config.toml
dataset = "photos of plants, animals and fungi (iNaturalist)"
encoder_norm_position = "post"
encoder_mlp_ratio = 3
encoder_drop_path = 0.15
encoder_patch_size = [8, 8]
encoder_positions = "learned"
encoder_pooling = "mean"
text_encoder_layers = 8
text_encoder_bias = "qkv"
optimizer = "adamw"
batch_size = 256
lr_schedule = "linear"
warmup_steps = 2080
Rows from block 3 of the image encoder, named by matrix and row number. Rows with one number belong to one attention dimension. Each number is 128 + 24 x the weight over its row's rms, rounded and kept within 0 to 255. All counts start at 0. Numbers have three digits each. After the name is the row's rms in percent of the matrix's.
# q: attention query (encoder.blocks.3.attn.q.weight, 256x256), inputs 0-255
# k: attention key (encoder.blocks.3.attn.k.weight, 256x256), inputs 0-255
q.74 102:190160113166129149079132165124147090176128118143105109132147155131123143116107114155106122117097136113175097106130142109118134093117114111092136164124152116113138102089109130126122149127118159144145125113074124148166134148108119146160170121155110133141116107155099121139149082114157100157108139156136095165163117119170154138146161092149111157114105136149140139180095111110116145152112099120129105127151107094132122129132166113106087129176076070143163108110174148136124103161087128117134139146153107157124122135118126154120118152109162129154144138099102162107123135160105113106117092107136177112167156152091122145165083089120095140123170089147107176115109093136109132100133125119107120120135135158142072116134114122138121137131129160105131112089095143075139108123117116
q.75 113:165149108130111163105140170110168096170140120141089120137129140086110132116113156142110146102101102167129083106098122127119124095143127117143149140124173141093120128107117104110142134106095160144159102109106118131161096161134126099212162126154110157134117118146096132132148069124174126161160128161097101142168101124132154126163147122134072167117117177132132113175085171143111085149126077109135067153171106123143149145156149127123141133183084112090130120108167155123173106168148137126118154131143098159122113149153131127114126128132131109139155140092090173128126099145149135110121148129108147111157116138111152130121136143140114145113135109116125147101142123095126102096115142107157121102151126134116074107120104128149133106109095121112118104108127142113128127135106176
q.76 086:150148145130165117114087121110107144144102103163145131103143141098133111135092123131100108124126144107138114180112086133169118164130157152168111161144126122142127127134116122105118096136126145126076128156147145140093143173133163159108121132165179104088110105161124147151139103088138127133144127133162143121090113132105128096140134161114134102138120132121129109102153101137099165161113151116106100118149150112171174123097120159093095133099157113140169117145105061106136120114152117101101108129140116110141174140154188131152124106103084152121104115127147161113104114171153109138097087166119093137071155138126108137161147190159123115096104118113143145147146139105142109123130109151156153153132128124142161111072117133120153168051137088122132150132130121124104143142154127
q.77 099:158160133102141151124094149060156106145130114142126149110162133084104120123122113125081146120111110149142108142139127111120159111126127115088145108158170143100107146148096112102126143111125135115120150139104167141163130134137146098155113150147145091112134095171163163126157116110143154137125105110109124125120122119162123154121145121152084114110113153120094087118081128148104128164130083146125094128183098122129141084138134139127140095174158135135165143108111124145170109117130097157129134131161095137150136113172176129102131122095106115138166153132086115148132095134098102121099124103088132160143129121167181127168127149137100194128145137108144133095132081137111097125085143057151171142135122123116121147141086080157147138100088097114160127099162116128151134134113136
q.78 098:150106099143159102138085156100113117132142126132131126112119128114089100124088172128130141126078120124145088160121088095146161120142141149154157105125089128159140154157172147147150134166121124116110158121146147151123094146127163143211095126135190145111116161124099169165157145165140164119144083177157149164133137148131164103116160142148104166165120127112124124130140149118122146108145089089137118125131126111096171103163075162102140122172115092108133137140130152129146171116126129142124127121119117110151156132145144106110124135134092141107127106108138160145135124168132140101125103130120115105115114166143150115127182162179151104159108110128149102120141093102114105100152142128123107129118113121163128169113135107140135095119148109120059119127146075168126087124118138
q.79 098:133118115104139131098109129147093140135111144136121180121134169138165124101099167112132082128119160112160157123141134176133133141088140140135076119098112124158157129079148121150137125104120174135139113151093124119114164097173134152090102098095099117142145096077139136160107136102193102138152153102100117118107140110112112103127139141130126121128137088100122106131135127135111155131119156094088130121147125128130109137109137146139161127094170113114115126087082129132079136104140086074132127121123140142100117191141118134107125176150159135143188096118108128102130109129135166144147076143129142160114140155145152105114122118113124121133152139154158094120090172141116104118193097171118097119119119134138174124127139163134168145128143097126094134115129172114184138143098124
q.80 097:122146128111108151099119148149155144167166126176144110117123082166102130090115132124142139100139148074149090126109140128144126115096099126153155119074104110129118131131145171166124137152126111137145143084103097132147110136115156122162187131113118143107090125121101148108099090156145113149137146148135158139140134112097144125100184160104150122124099158140118164144133086135129104150117143129163142157111106137124099120144124121089141096123114101106102128104134169127145127179127175144174157103071169119116153136097117096110085125102165139111118154127170165161095155122130170112107133163119148105139123112087110150082110062147107113117137169090135147110143141139158123125095108130127126117134146108096123114137116145111072096090137112133139110146117141159082134148155140
q.81 102:188173126111151150075120189071144148136095129114081095120170102122151108159149098135090147116131102177123099133094096153114144108132165123128113122109170116087147155117118112118117092123094151152153133104121122116135137170154144114184161120163132137144112143164119116151135134125137134149135165142112146114138081122119166150098135096114125170129129130108134142162118115145134123140125103149136119131161118093125128104128090150131112138156124120132166090110169080152111085148138125133143155137161133114140165077152122164107095128132119115152155137132093169139097108157127104114108142142086151133137139107128160127173123144149081151121111165120107126133157096104137151117081118129087120114120137152097136102094086097119098163110092091144155112121166094101112142110135132
q.82 105:134142096123136134142140169149139149134149146177137110096122116138124097131114131111121162128085148128113114139158111121114104083122131130117120136126112067150119131148124134157145137107111128084128124140127142145136100132103123147224154140121164142114116156181074130128146132134166101178163142153148124156128154150130149121128162115114097185150100107091109142152139130093100138123130082108106114128106115111083101179134133144108123142151123084101130130137137145169118116169135148115106095068103118126132142092143113125116156105116113136093100103089147162163133103117140129114127081107114117103135124181122096159153154146109148148121132092099138109111142113124151148133137130147148111161162126111161095162098124159151111069129147145091073099123165145151120090138119171
q.83 099:098124147079186146167142142113101125117140105137129163132147122128157164116137135073121151133143148158093180129107137129151145140130099129117123147152071170124136157121132144146115107138168106084107150151139117106098118121092149123104139142146196133155120147106153166125122168081109147100111135093123154120091159107156133132111122154099148123101138144119126090152114117145136143156130131118108140128176154127086147111131120102135145096086142181116113105125102104111074136089132111097185103152105118117153124185132177118119130126086123166143125102146108100118087136100140094149150139164161121173114119150133107112131126160135159106143076144106144113116129160132168110111134127108126128096117109137129145102078133124097152148107089132128144145151169097124126121143150165
q.84 096:090122092097152118146092110164099156098101145090131167104115130145113130135109137135119132148150097124104153157167110147158137102125132148141123131123113114155112155149100104135125162145137120125121146161155164142094117079145126143084084119096128124083146133105158152125139166147167150118157094119110131117089104126111133106139111146136155131141132114116109135097192113165128162128152127141135190099132157115159138130096120127111160176151127127134143144158119101177117137133181125136084126112123124138154152087093102153092113134148144146148130120134131142129156080119150097145143134138123098149107174171166164092129143145103146118097119130140132112128121149181129110126146127133133148157083111098138192131147183082148103158124110086101116098146109133130118110197147103
q.85 104:169144064133127126102152152097167135146112113113139135158127097128077112140103122169123163087102096144147084107134083112134084118137128137177153170142172098110102120123127113105134147087110114111120126123135103146106126154104135119182139150135110139138135122191089078141156070129125140163139135159159090152120138124100126115124139129162108128127129158141128178130121148151130116164162095111060134114160123155152079130138140166124099118178128123152175097139143107092162120159139143152124175124160143117126127114145131119151127124103120134130084134123130159125122118161156126123105132140120140109148149135103112114116127145179110167093127126094099148117170063110140116129129113132175144111139140136164127138118125126158118139084101132128159132141123142137164106110116180
q.86 108:130128166093125110152138086126091153108134118146121117123107134146136148125119118114146116148154181117149130105155140150147117159106147123148120144100099120123141119074130163130137094138120114133150155151117109100111144104121139094053160084091115114091097092096140121138113130119131133098089161119114142090110115116097158089080128147130186103125130115139099155101144074117113111119106185135123124119095165179157081148105152137096127132042158155140107148167089123125117117116166153129144121146154154140162149108154102150151113125157104159125111120145179137139077163105120154162149103151136140163117159115103120146096132104105149135133121148098093136129130152148135112129133127140131108126126112080132148147096157149095109087107135119139122148172118144119088148141116130
q.87 114:131122149139139172118135146107124123146133111125143080119147122084083132116134131147157127136117101122135095136128155082144133144157121136091130158143145107121097164152092110143136151116097138099138140071122143126124104167103171086175144138151141133109104138167136123104144107142107150145122127161137141128159153142109147152110120144150082180153132166099139148144106186106108094138129079134155090192136084121119157142146112145120131114178123091110146116089149131106138105158102150172141133105131084093174146087111170126120155114100130151126086144133131112148117125126107116107118165088132137096141102129149163150158125140151134153162139105113126133123119100086137120089115135115133144155122093129133061132111115097163109082140108163115139110080170090116146101121143144
q.88 094:187133123126162144135108118145099135132160124144115120143100128134060138117117159109132132085122101100142091160148152104121130085109126137101127182114110118132149101160148123150160157151082105103166153153158136125140111096106123128158110100129156127096083119139139137123140164106123106173158116162131132117136107112109126105110140176127138158153104158086134122140146134157090153166143090133129129128145137117099124110145128129102153114173100151155108112114119152124117094126174112140082144120109153112153146138163109160095136115106116165083120115155136149116094080125150129101125127128127124150123124164124135113133186123135149125116134159086138159094144118118131064100116116085120085110095106103092129184125145066109161122106083102115125108122180119134129084138135155
q.89 095:103130147144100154110185114144107131114106111112124171145102128128145154121114154090141104139120164119110165115114169110077130158131099085146114074159113148131161097069149107133089106086132141166134112133137136149128124145124110129071133114115073129119176138095100143104080130117128113124085159079123106115156171144152096117168101115109097147122156169152110094141087112143161082117101165123114140158139132156136137134137129078165129131116151146122110153144112146100124136113102148096154143170096131151089094182130116112140141141123138103140093135126122116105119154105129139098110146139185118119182132118111124113101093152148127091105138114142155145141101128121120145124150124122141110096116121162113141090123159166108169145132156164134117149142103161136149158134147111
q.90 098:096091155106114093142123109143108149127127103168110129111092132113094095125141140090171105146121135070138153109131123119163118171142104176160099140117083158138098132111146148114137091134157106124094152095121104103075125151126156158120124146117121140124117145079124147126124153147097155080118123155145150143133132102115099113113153138104154103157126075131116122114161124121153125137101168116141115117076174136121108144130105122089101145073149123114110143128116100105132112124139167113159137113126136132151172163120152128137124114149100120087121160152169071133125123129129177138117121166153106094112118126149108098083117126146104050129117147136109082165112141137151157111130133193144094122117131132172149125120147139101093127101157113130110169141083117145126145127162123
q.91 101:106094140178146117109169094136131122145135136094090116124139169136105101127098134168124091117149152102147150103112141114128159134135144141143133106112131153145149137099125135143115134121118131169114117160108122148146144120114132162086108133113135139168133112126093136149167127082145139119111159150143141159103192095140147175154152099102166146108138118135113098098141105095133144133097137121109142118079086111114141188116159119139098151098128123123085126099153079088150160114127107118107167115100133143078117143121137112091107145119170105146118128107136125128104147139123140144157117147165130060160151141094080128087085127122140105120126096144088159174124149144134104124148100137137116148110118107134156096160142159143171130149153167103108137074060114111099108109124133
q.92 092:134123132141154109104099173125150088140143154103121126106132145090120112150112157105125125119100100110124103144095131095135202127134112123134185130160121147128082152159107122110162107138104147125140141075123149171109113154135161123168105181144186128100162119111111156107113109103108139101150108141111145155166124145162103102165176118115105140121159145130104130137108155164136154126138091142119099129142112085144163116136119150096160132186157106115162132139145104132133125097091130147120088117121087133145148135163171128116130140092141138105138156110117135118132082134102101110094146123133080114149122101129159115136121152147131133146114138135154086119146131110121145085133138118181151153127077169152083094126082088112122115152093114115096138124158108172111112114157145
q.93 108:165115102131116119103134136138099126153127100127134128122178144139108120129139122179100118115106140150160144139133082115115105093105147162112130139117153129123136142116103133142142162127129147133111066114142104154160184106141111129159138124080158110174130106158112099174152097150145084140098124135165110122113101186163149123158166080156128128123128119128118139121139103098092130085156130118081131095163129127096108172144166178146104098129092124119109136124124150130110161150160089137143104124139144139088065098134116149118101114168168108161100124083082120145145147108137139109164083137148132122124122133087118129148149140087094164136155153126107144117137128096138125138141090122123131118191124152140115131134117169114131090139151151144093124139116161124109107092106171
q.94 098:136120078172143136140136154102117085139118099147143115128160121115097123120132129140088146143091109143145113132130095142151124084108133135129166118130144108112119094172141098166165160157104110115118113099107126164149127149139158144200154151110115119125156139149069131164171098143131153134144105137137115125138126131129151137128161090149118188148129143112172155160102155071089137140151048119133125122101101104114150147145102122113124136180129069107144134106159156157155137148085103123111126105097109074149122122119128166114127141117141132126165118107117134136127113112104099099142106080132113102114083144166120129159158144136110149178150119129111110124107091081108153103140149114142126161137150126121078125119129129154145079106144121124122118093143117135165121144104152
q.95 102:105154155103167133079126098161141132114142128135158106141131181127163108111115090127086150176118145106132133107157145143161168122110091148086161122145137121112168147126129120154133097104092127116148112114163125103104119149131110101115142111138146142155103148120147185082111138146149104141176162169127135121147132148126188118087109146075155149150148117138143097109172141158117127108106097107153141143144136096146122164114082137120141098108123148091088194143117114111089155080133131058140163115104115134106113097096150105112152168118145142147126118140148121126106156109114124129146122139128141116138124121134143168142150125085163119132147161131092155107162196125148137122137126126150142107109115126100145103145156164129154139134101128123078111111110145166116085130122125
q.96 106:146095128133155128131145080128163104102142119095086121100137132079085143099116163151174127098125151112136139141116151106119120157114088113132122100121139129135124140110110146102139117083133127153141110118147119144151117104127134152141123131144144153122163096115137113115102092095137106083129112111172065129165167106131112119158119104122078091124189154123117122118109116111181138131106120148134154130149147151193105113122174137144167114139113090173139100150119144127168136142111156135182160092139104121140110148086133154155098154130127119146119112085167115097150188158163119086117111113132131143189115117099127097102161136156138154161095129146144115128149111140071128114121134125165117105111161098107138124137141117141089123129145148166137119129117152161135178153110138
q.97 110:135157132148116150172104129144122140115087120143158098114099154148161137102117174132106093137115111121174090139117117152128161139120124168118096157106085112155161163159097118137155118117095132147134150115127141157156167154173094152177124137143097135097120151092129112123158168080123143110116115118083129135118151137124109134122120124139138144181074108126140147090133120134081107162159078107149156119057136137127163099109110172112107151182132119127111117102115124158106111103139138150108141090125150158109138115122138126111146101101164106125102088101147121162143093165108097089126131111085120135157104139160103185094141136131112121177147121138128149122116148105104124142171110143127140159153119138129100128169123141147103145149113162122113077118094100116159137137119129
q.98 095:096085152118135108106125103162140138097178176132136176083109095093141151086110124102129136114128146140117114137150152144143142160161145107150151136135106165152122115125176144096107106145145114114164138127149109149117111133115153087090098109068137148131119123102120134135071123117094159100172138135103135128154105111120139129126155125155115119115161137146136135126150142162190147116122171141113145118169173174145075121143131122130136090084145140100127152151125133076163128110162147070147132116118137103124143132149101119135136139129085140136157099138139105119104131100160121128111164117119158152131138124126158107167151112091171140074115140157148100119161110180118140111100152152128078107131108102113127153089146150141112171118126104123116132151159166116141106113171102
q.99 114:099134140147143145140085153168110117135101124109120125112137117115142132115126179098103150152093121121143110137134111143130130122159126165152098152171099131175100127136127133141108124086069170143161143086117135142092087114162102124149146155096105137165147153120118096114092170103116101120138127089104138170127125130140153098116136132094092115129108150119114101138131156126102123164156095138146188102120117152151089129120074145107120097153137099144170121160141136096113122109132170122122128076118137108128183090147128110116167139134141134103159098121175126146179090126140137107089154141104105173123093142146118176120172163126118139126131096120152112093092124131104134144141169126140101154076078114134135122126107102123126155159096115099109124087107138114140116147151146
q.100 105:132117140159104115127129143133083083120128100149144105102154163119125135145171147140091169168083122139173131152100127120124158133095136113105151108154093096118099127127131155151148148119097156129157079093119118166111132130134138131169136178117092142151151136164135133127114137110112153095126085124139114152135165141130114111131103156124068136168105138123116114148134154109100105103149109139179124136143079121157138129108121142139111101168144100111158122111126112093127142106096138124154145151105132105147131095158162123092137145110157062120104123118129116148159128171118112098095159116107110120158053149133129139098126154128102113129144096164158162128132107136114146108140128111072106152125127168111066150121115136150150100189093123146139116111139148110141123073138170
k.74 102:110131171119119110119123146099133113095159105096118120135155143142181124116130134087147134139134116143109115159135156164123137130152117145117144142108096133150098133161159140083094096120130112101143099088105118142148132160156111121078154061131164134147121128134137124107098149134157136090150156142122141152127108117111127079102128126105130152091137148123131124150134116121172131101103200179150160116164107172105120138099123107157136135072155176139110101127160104124139159100138158130136121087122140162126150078113161094174115112135143085116126118150139105109121110090118136114131160114120156166131122141100109164089096101138131106131096122187107120139145155105157154095107142143138097175102131109139108108124147135163098133171103099119094146138117093126092098084149116
k.75 105:135135193134113107132157135136100130094174128089103152140149160124130119140144147083109143144116127148097149141135125171115114160136119121126119141081129117124139129111190129096108119134138084109139134130141073113149138113122092113090146070127139132181111124099123097127115119146155142089144121094098126094127135079106141109106112121091117169111132129129097136116187129117180126105120183143126155130136144145123142127130141129152160099045162153146101102131150131083141136139140122158153125124130177145116137128103137134157116151146120079134110080174126144147132134133143153114122144100127142192145099129125083153122111089148116144155103118167122117152106170132136140081119138147132108144131171125114133149111126124135118130161157090115107150130142109111093129061173126
k.76 090:167090061106157125168138158120122104118135151121096153127099094108127122116097156140105147086132114123134145090102124149119090121116088137079172158125162135096161112134123116134111158155133091098114076153142136124140159115113146108132129139142115149090102125174141175107134098082117137135116148104109104116108128113116163150146137112166149128147121136116110117112123099164132098161144075128152089097129183142090114122165120104137125158133158111141141176168113152113115101131111129133090122180176088093179128089124157119144110121139108170111128129125089112137151095127131147134153139107142147095113106128131176092166123160124117141174114156113154099127153124119107114143126118140092147116166119143134112156116125117136144133099104094093118135125175110176141089119130147
k.77 096:110128156115135167117152140159106107078129149100118135157128148159105138144167174098102128122121136134134178150192109148116122132159154113182134130081154163111137126096156096113113088143127106107120167112114134113114092143123105072101133094148102107144110133105109144116101116116138152099142181111095109092104090092113170124151111100135140133118121127142107119160136144129164087137081190116104111139128176129120122108174116111118138096075161159149115158146160164128149190121095146152112126126118161110138167110094173125156146137123096076140114124165136098122127118129155132153120115095135144159138113109116098122102126104139146162145112136132141101141137119103156121096117173140103117125096141104113147127150114134158113126137147097108124099112131105137096155076123142
k.78 100:174164127123122090097140123124176119108152145129118171144106150145181093123110171116119158153151136137131151084137126154107114153106117081122136140069181150084133102108134124118151103102096130116109122145156117099134140136122125092086137125135106130130113102102127121123128129098159132129127161090131082111102129112112174109140177149103144154095134129109084126126148115126106093133112126084095107120128133137129129119179122108153119131108135146129105139138080143155171132114133090130102109119119154157124101157142147133114104106098110111148135090134093166084143146129137166115151149167108135128127141087131147134168112107117141129120097137117166146159142137155163074137186142110151106106119132182152170147099104124130180141151096096084121145138152163128110158089166143
k.79 098:154173080158158154115082135117134102123121126128105121108089089110133162127111100124144169096126105107132060114077112133139148093096103152144138104123127086133179096143147129155161144125161106115123144114146179143159184128146156159153115130128141153149098150157131145131145137132115157167140118134124171141108110138135161128126150091187119113125069143175148132140128123154084129142167099169137127117120080089103133121116119135132113147134122072144144145142123140174075134103126102137111129150155153134160161153079128140123149133114153094113093140113100125127115097120127154128127106134137092074141111145137111156160173106173108147121162124117109149088161120106105124152099100110133152144151093136111128160123136107095114136128118139139103106159141089139134139124114150
k.80 099:117120142137143110130098126115147107119113088126129168077131155141149163130094096124133154130103103122149124075121156104130171132119110161110132134118094122153133121152147129147142144105110134137099108105117125126130161103155107128126094160142199109153135112093132123122103125138116084114168128132131076160132173148077099142094165179134107116122126098110104153116167134125111146128135161159102124165141101124126145138151149169172167152116113142117122132097134108120091183124159120056143118115079140137118122110157119128131096122159123154155128098120107104110191100193120118130148127135135109141154127158137147121115064121113108120121082121165143087120108139177146139075130101155094140123155158100114120113113104150124084148136140117132136156154139140174145111122126113
k.81 099:103138155164116136124111147110124141125162101098113152105160148147124112164121168093121173119125147160083126163125099167147103155172128116146157145127163129126132138123191138099100089139116092093144094106108124147131092113129090141101138094128096163132111138151121155125071138090132129153140137088133118081098136126075139095156098110114100161108134121177098141154169123144167107101135175139109117130166104160141099116169133088147180136102160142124093161146135156090107125112132131128136102113126118134146114109112156134153137112137074119094135142142134119165167110107149153124117118137165132154137109149099103156120113101110147151149138093150133126139165156134166135095092124146101085102130161116118157142129132132111097139167157103081138144123126145125107104079118124
k.82 104:167102153132134050097143129139153112134154176106142175130124175158182087126147155103142130150145113121129150085110173155086153154118132111120129124086126144082105154141157106093176128143153130098167100110140096128160148154129086116079099088137148157159104124079133095123120116092135155118141161132118105099176151149090158082111143124098144144115116120067133129090159124125108085101141155153131133113108156123169136148113127091161127146112164108115094133159114102133100121131140110135106121126104145151103145121171088152119088116126127096130150108166093168130124112138146154130127146124123111129134114149136137122140099118097120122121067134163117119154124168169146097155140115135128135126108158161137119110099128147121157115151127133088128151118130119133120117107112128
k.83 098:128132090143120167118130148140143130140158129143147134144082106124114105113115132151107132124152140108101128121129117121165138137150158171120141126159135129097168110110104066156119125123169118112075139134101161099091162164093125107141076183145089127137129137102105146122137125151120124159141109146125133101119129109177120149133119141144105095156136129145115121163151134092148149139124075115105100104113134130098131105165137124105079129184127093109183144101185161116133143132088110102129180120133103112167125139107133145101130103087145154134132140146082106152133141102147109127141129088123132060132128098152157096157127163152102139132168098130098077125136109107098134106152095132128156107156103125136134121191161110117150131145146177123182107117151127152123105135154125
k.84 104:112139100143154122179144124134119148159125139137151137100115105164113144135096128167117128110138129108160141098116134101122135093119165139146119116122141121136127127100099115109127178132115128095101146161106129115142131134165108170171123158117125146081080112160156118125129131075136174200112141151127120122077113128131147145162134112151131114130071120117123126112127098139069141140164119096152104133140142084128108120145123160104086118154130128140133160147079181124151103120094112148064113151139140144128136159150156161118109095151103123141126159128114142126152154125167135127142087155113095090131123121118140109195146140137107136144137142082120108127136092089130078172157126101126139099143106138171089115081127144093166124090102155118152099124124126169119121150089115
k.85 102:121075158101112103101133133163098107103174122099130160110161131127138135126154140137098149119123128130120169097118144157139118134127155155126193178100143117136126137132155158085117117168110140069140113142106092105130119105135117088097135114142169148164127128140156125144128143139143144128150155088129133116132108091103168119108123095122102154132147084088114121135155146138150140124118165149148114167152151157130121125105112102145141079070160175145108155134109121120113140135174114108140109117123127137143142090169118129127096156159107101118158076139133127133110102102129139116133166119136159176130106148123100115096092096129151097167088119159169141147146110096177104133133116177121085105152128115143106129092126139125115156125135077081110168101133104143108150100170116
k.86 110:143105100110107142148079132136111128171140135151143104142099109124103135133102111113145120084098119116148089133075132065157130153105098154124141106161111090142118127149105156175134171139140145129101107144112180137108165097095181171173128189122180101102128137155118144124158153149107141115134091116174131132117148127155091133138113106156152074145106121149166099114081132140125148153131071129142104092094144112102137153103146181117150165159109101145138127138132119123093114142130139097120145168105118104168110107134122119102125120135126162112154168062111090155144146142122109146154095128135122117093122159131132085119137131144101147106137158128136141097146146134108155112106101146102160133132104102148098107131131111106099112112158129138163117148131152134151116157108127
k.87 108:122112179104128114137168151136116161117165138143138127119110164143144085111163135112109104155133152122119155150204133136132107157126146076131133135080171146103098152107134143101129069145117111155141159126134126103109124133113093086079159086139076135133134121113125108109123125149146143118136173126092117091162141125101110121120125156088107127112149117129101145139172125140127097083102179090105091146136146145130122101129143115152166147093133162116096115072168106145137133130134127097131097136125117123096146136129145126144151134118122098096120102186108126117135164157115157153149139105103163142127146134154132148118092125086131139127116138163163120184077169153122146111145141126107097096106146123129169111119137131143137127134132118142153146124158120076100147080172095
k.88 096:137146126129114128114094136165134131133126136078141197115080114126151124087103119114110113121141101157114151080170135133078152152150132098125114111079180119118170103152122121073142125126138111087105114138111108084120141120152125102091112126154135148165144114128108093142125135092180188148150157083114156115115125111106117131138110113129122078106095111141147120100179107128134098110118140104133084137122186120130098095166130130128113126103133139141136180164114128115174138130145097112104099117143154144141112141156119160111106081127113130123137101123090146146137134120168142152108128148086128126125109099155133108156104116146128114157104130180088101144129107124124092112171107114134135136160116166173128108109119136111147167124150103103146152141148134152069136096156135
k.89 097:133141154122157156123121107163113127115127091131100117148121130121063139121126091136113091150118105085138088127100117112159116143129149203126117173191093117163144142138102132154158121122153159155103142123142133117138146139123141133121160133145106124139157167098165097108149119194117094131131097160182104168127117118151101139086123124156087159146155105160153151119119132094091169124118093122105151109152143143109108102104115165120125133142132106131156113090192096159104138118117149119167155123120105136159127139076114126116134160145164126117117107113132095101116121139110121100117099106136139140107112131122133136123168178153082101133130134132094163087100168095114180113109115136147152147121131105098147125152165115117083129152146109151129121116110121116165086135103118
k.90 101:156132097135148100112131131123110140130160116167156135151129122085108088136101105130152128118154127131122099120113129085120163099123078120085151118129135142115121084157125149170171123118108114164113120160157143143136117120111158151150085180155108129102086114144128143124139099116083125168123079158129100142156152121124101172121130157140142102164143113096124142137083121141091172150108076108115121145118109092129141130130143164125120143181128129091122175095123114172106121104117108069108105150156107140151093121101151120090127118149137165130152133102136109110136139177135129120162131137112103130105159154166188114151155145127116115108107144126182141116155153151114114116137108095133152118164123139120121136094119115122148135105122135170174154113140180159153121199131146
k.91 101:117138089123092134133114151087160102133127106175112144150147152110168149148141075148117169166123097134108112171112157123138165105150109146066098131170081096175105138181105145116105144129167111102111108115109111131141167118090137160149148134078162120134129135130152109105163090169124139092123114150145141127086126130130098173073124125113129155107139104139141122138129112114142169130127119190163136121144086111119165126060117127146151142146139153143130106116129138150127119108138126161122093130141096133139143087133142090133121120089130142150070151145112059118117116101107099096133125119154116169091117113115153143142135135142143114107142100131106120120165117139149137170140131105135149136160138131132086160168107075148117131103139106115124143110110138150155114124102139
k.92 093:143126093157134134134173125137123124117134142143082124116135170120137098145117145127121118176165142135137165115187099136121089134128150099139137152091138185117155154102139110118136149138132137142106172144150122088106118148130073091115143097182060141150111124124102116131125081104105154106108140119100100091153156103080141114124125168111104177100103133127094162120156125119102120130101168117126097173134105144138151084177144106085115115112199132118143149094145148116127170137122087124102110146158107128134129126134142129129162113088107095152125118171127143129097134159132152124129156140086149136157108110109146157108107096110128138134076130131138094150133143134154128105170119133153139126129174152102146146108149156141140106135112084079149108142137101112098125109134117
k.93 106:102109157156127139094139118110128138159141115144135153153152143146172174098164134120123185140124130124104133146075184142105169143099094115159135125132109097158150119155163120121097139141156124102214112116124116157128111135113113136147155099128183149131138137122097132115147159119146123095133160116138125113128121113147158097113155116124097159113106125118121086123129113166152133096145125167145138096125112106144149169069092073136169109109143146170135091165093117109101100121153122142146151087110126114109129117164117101152105131078139091109145111132147143128122105098165104099118155128164128147171114149100108121094121067144158110118123132163130141086143119122134101122107158140110091182128141153174099089128121141160112122139143125131098157131155116127115124133161136
k.94 099:132120169115132085096158104113140119132112134098110142129146174142185126109172132102109165154143130137132142113159134185104157145132111082147160093099138150129102150151138121087125093165119134140144136129152118125161120128120120086110142069154133164171109110095133150130121162098123147127119167118108107130148157096143125083138149109082109138105150115119083098122167108157157102085121166129142106139135109144123149105130135102164135137091127188107089135142123110122147138138171135136118122079103124135070106130120114140150090101128101090147120131178112178094095156113151154116109138129136121145145146116122123184117077103093146140151123103134122161148142123126116089131126138144147095136118153150119146139147144166128135159156088134087100119115159153099087156106144124
k.95 104:123173096159140111147136121102166143166117123172126135111119140170093135139139130136175111138158119096154145134148107118112095151127125139119094172119169118089123077080148140166129137092176111162099148155111125111102158110091116144118079130160148128116136119134110154164156126121142131142118136109109144151118136111119075142148094125111117108114115107165123148095123145115110134139127144089136112126111099103113091143116158100104142172136124082093166092142150173161126157127104088163147128139161126083149116175128156140130150129097163159113145135152159121115136084132144164130101106143134077117105150105136110116122101157132124099139150067096110114129117102162117153119196099141153148106115130118148110137167131100065130117138147172117167133135137155097136110130112131
k.96 102:121129144153113102119141130135161146121103109107152155162115118136079142141163111084123142135108097156111127101086147113136141100088171140126124136146115112139112112168144105134110172152133131100130085136094122117133123104117127150112158115082136127120142160154116149116142135142151153163132137143140143137049142076113120125158105150119120142104122163173119103136119160152145146084083141127155136126143174119119113158098151144110146133107137175128105115139135146152173097077162087103118101146130121161175167126119146105125095155127116100131097152164131152103099138114132143130125106156117186171105139161100102084112129106164137113115144129115126153121111123140174112184139182127119092158127114120162154185145121160142170122125124104101091145120084143128121124100167108
k.97 109:111141167117102173090139158128124136098130117136113114079155161151159123100135158114106058132152145120169165129154140159113140137129159100130145125121144171103114188114141128122133117125130118135111171106131160110116172155151170116061175132127098132137123112104164137093112135149124168103129124095112122122163155119102147124132092121153144126133183091113145107126125125152117112153098127086128103162116129129140154133151138130102143077060156088153162129117114101145140107088123147118157147188159155152091130110125159125122173119142105091125142129153095136150111165137117097119132141118104165136104098115157151155149119144108110112117085144146089109147130141131127160136108127115080101104117130137100123150129122148133164171135150091122099129088127119086157104109129135
k.98 097:143139086142163113168122149098149114102166112152105092150081092136126098147137161092127121129104082154129139137105113113159126082097122131172111134106138124124107091145184138110113142112154116122163094155135098136118116132101126160157106103172163085108128153145108093175124118111131136153086150152108151153112133144113136095180129132108129145111102127126070117122150157106162146087138126137147081088147118107099169150130127117138173141166122186086109097098075108155120155126147107136118130143120141097134137133130123157114119160149127159115155148136126116119141114116177167139103121114113106123098114116109112102129140101176177124165104125134160094164140135148138124097133120140142133124102137142117128149122093117096092091135155139134145164180160145162146123132091140
k.99 111:123163132121153140136095149103121138073136118153112137136130097131182130100152137126142105136149120154178110180142118173132111120114140083148107098088114136086101162167155150128117103117103135174140127106153105073139115152130130124092166101138127120099155107138107146147062102107108144109139112120109143112146134132115129105169116126147148094094117145093084105111118134176177113119097151106148105130135103097122159086160086139123195096112169148117105119137078130150160132124132119084140121145123103107134129117101095130126131145166100131140120113159112138125153113130125122143131168101105150161090112115172120117144103101155122141165148166155165107154119154142119146114165149115096081092102133109130132149110095156113160140143131144145140151144147120141149164108113084
k.100 106:124149171155108144100146112122128149086105135098132144089160150077166125158138109090154162123146155167104099164151111129121145126140162097146105127156140131106072149134162108124110100098101143151174101112157128118150137121126125135093154124129131163149174149142097159113107122117160139102135077057107136131144186109135138116160114129148110156090128177108095090118132133146162092097093121147132120149125139124141153138150115138147170108123141102107115099122141123123110089164104139081128133122138076134125139125146143106144135124130106135107119112146126119146158112124123101088116173075078191141142109120122141147120149122153140145142126149129141142129091120164124160112148182123145123103139146067081111133111109147110136130139076122122146111080137116100133157118125092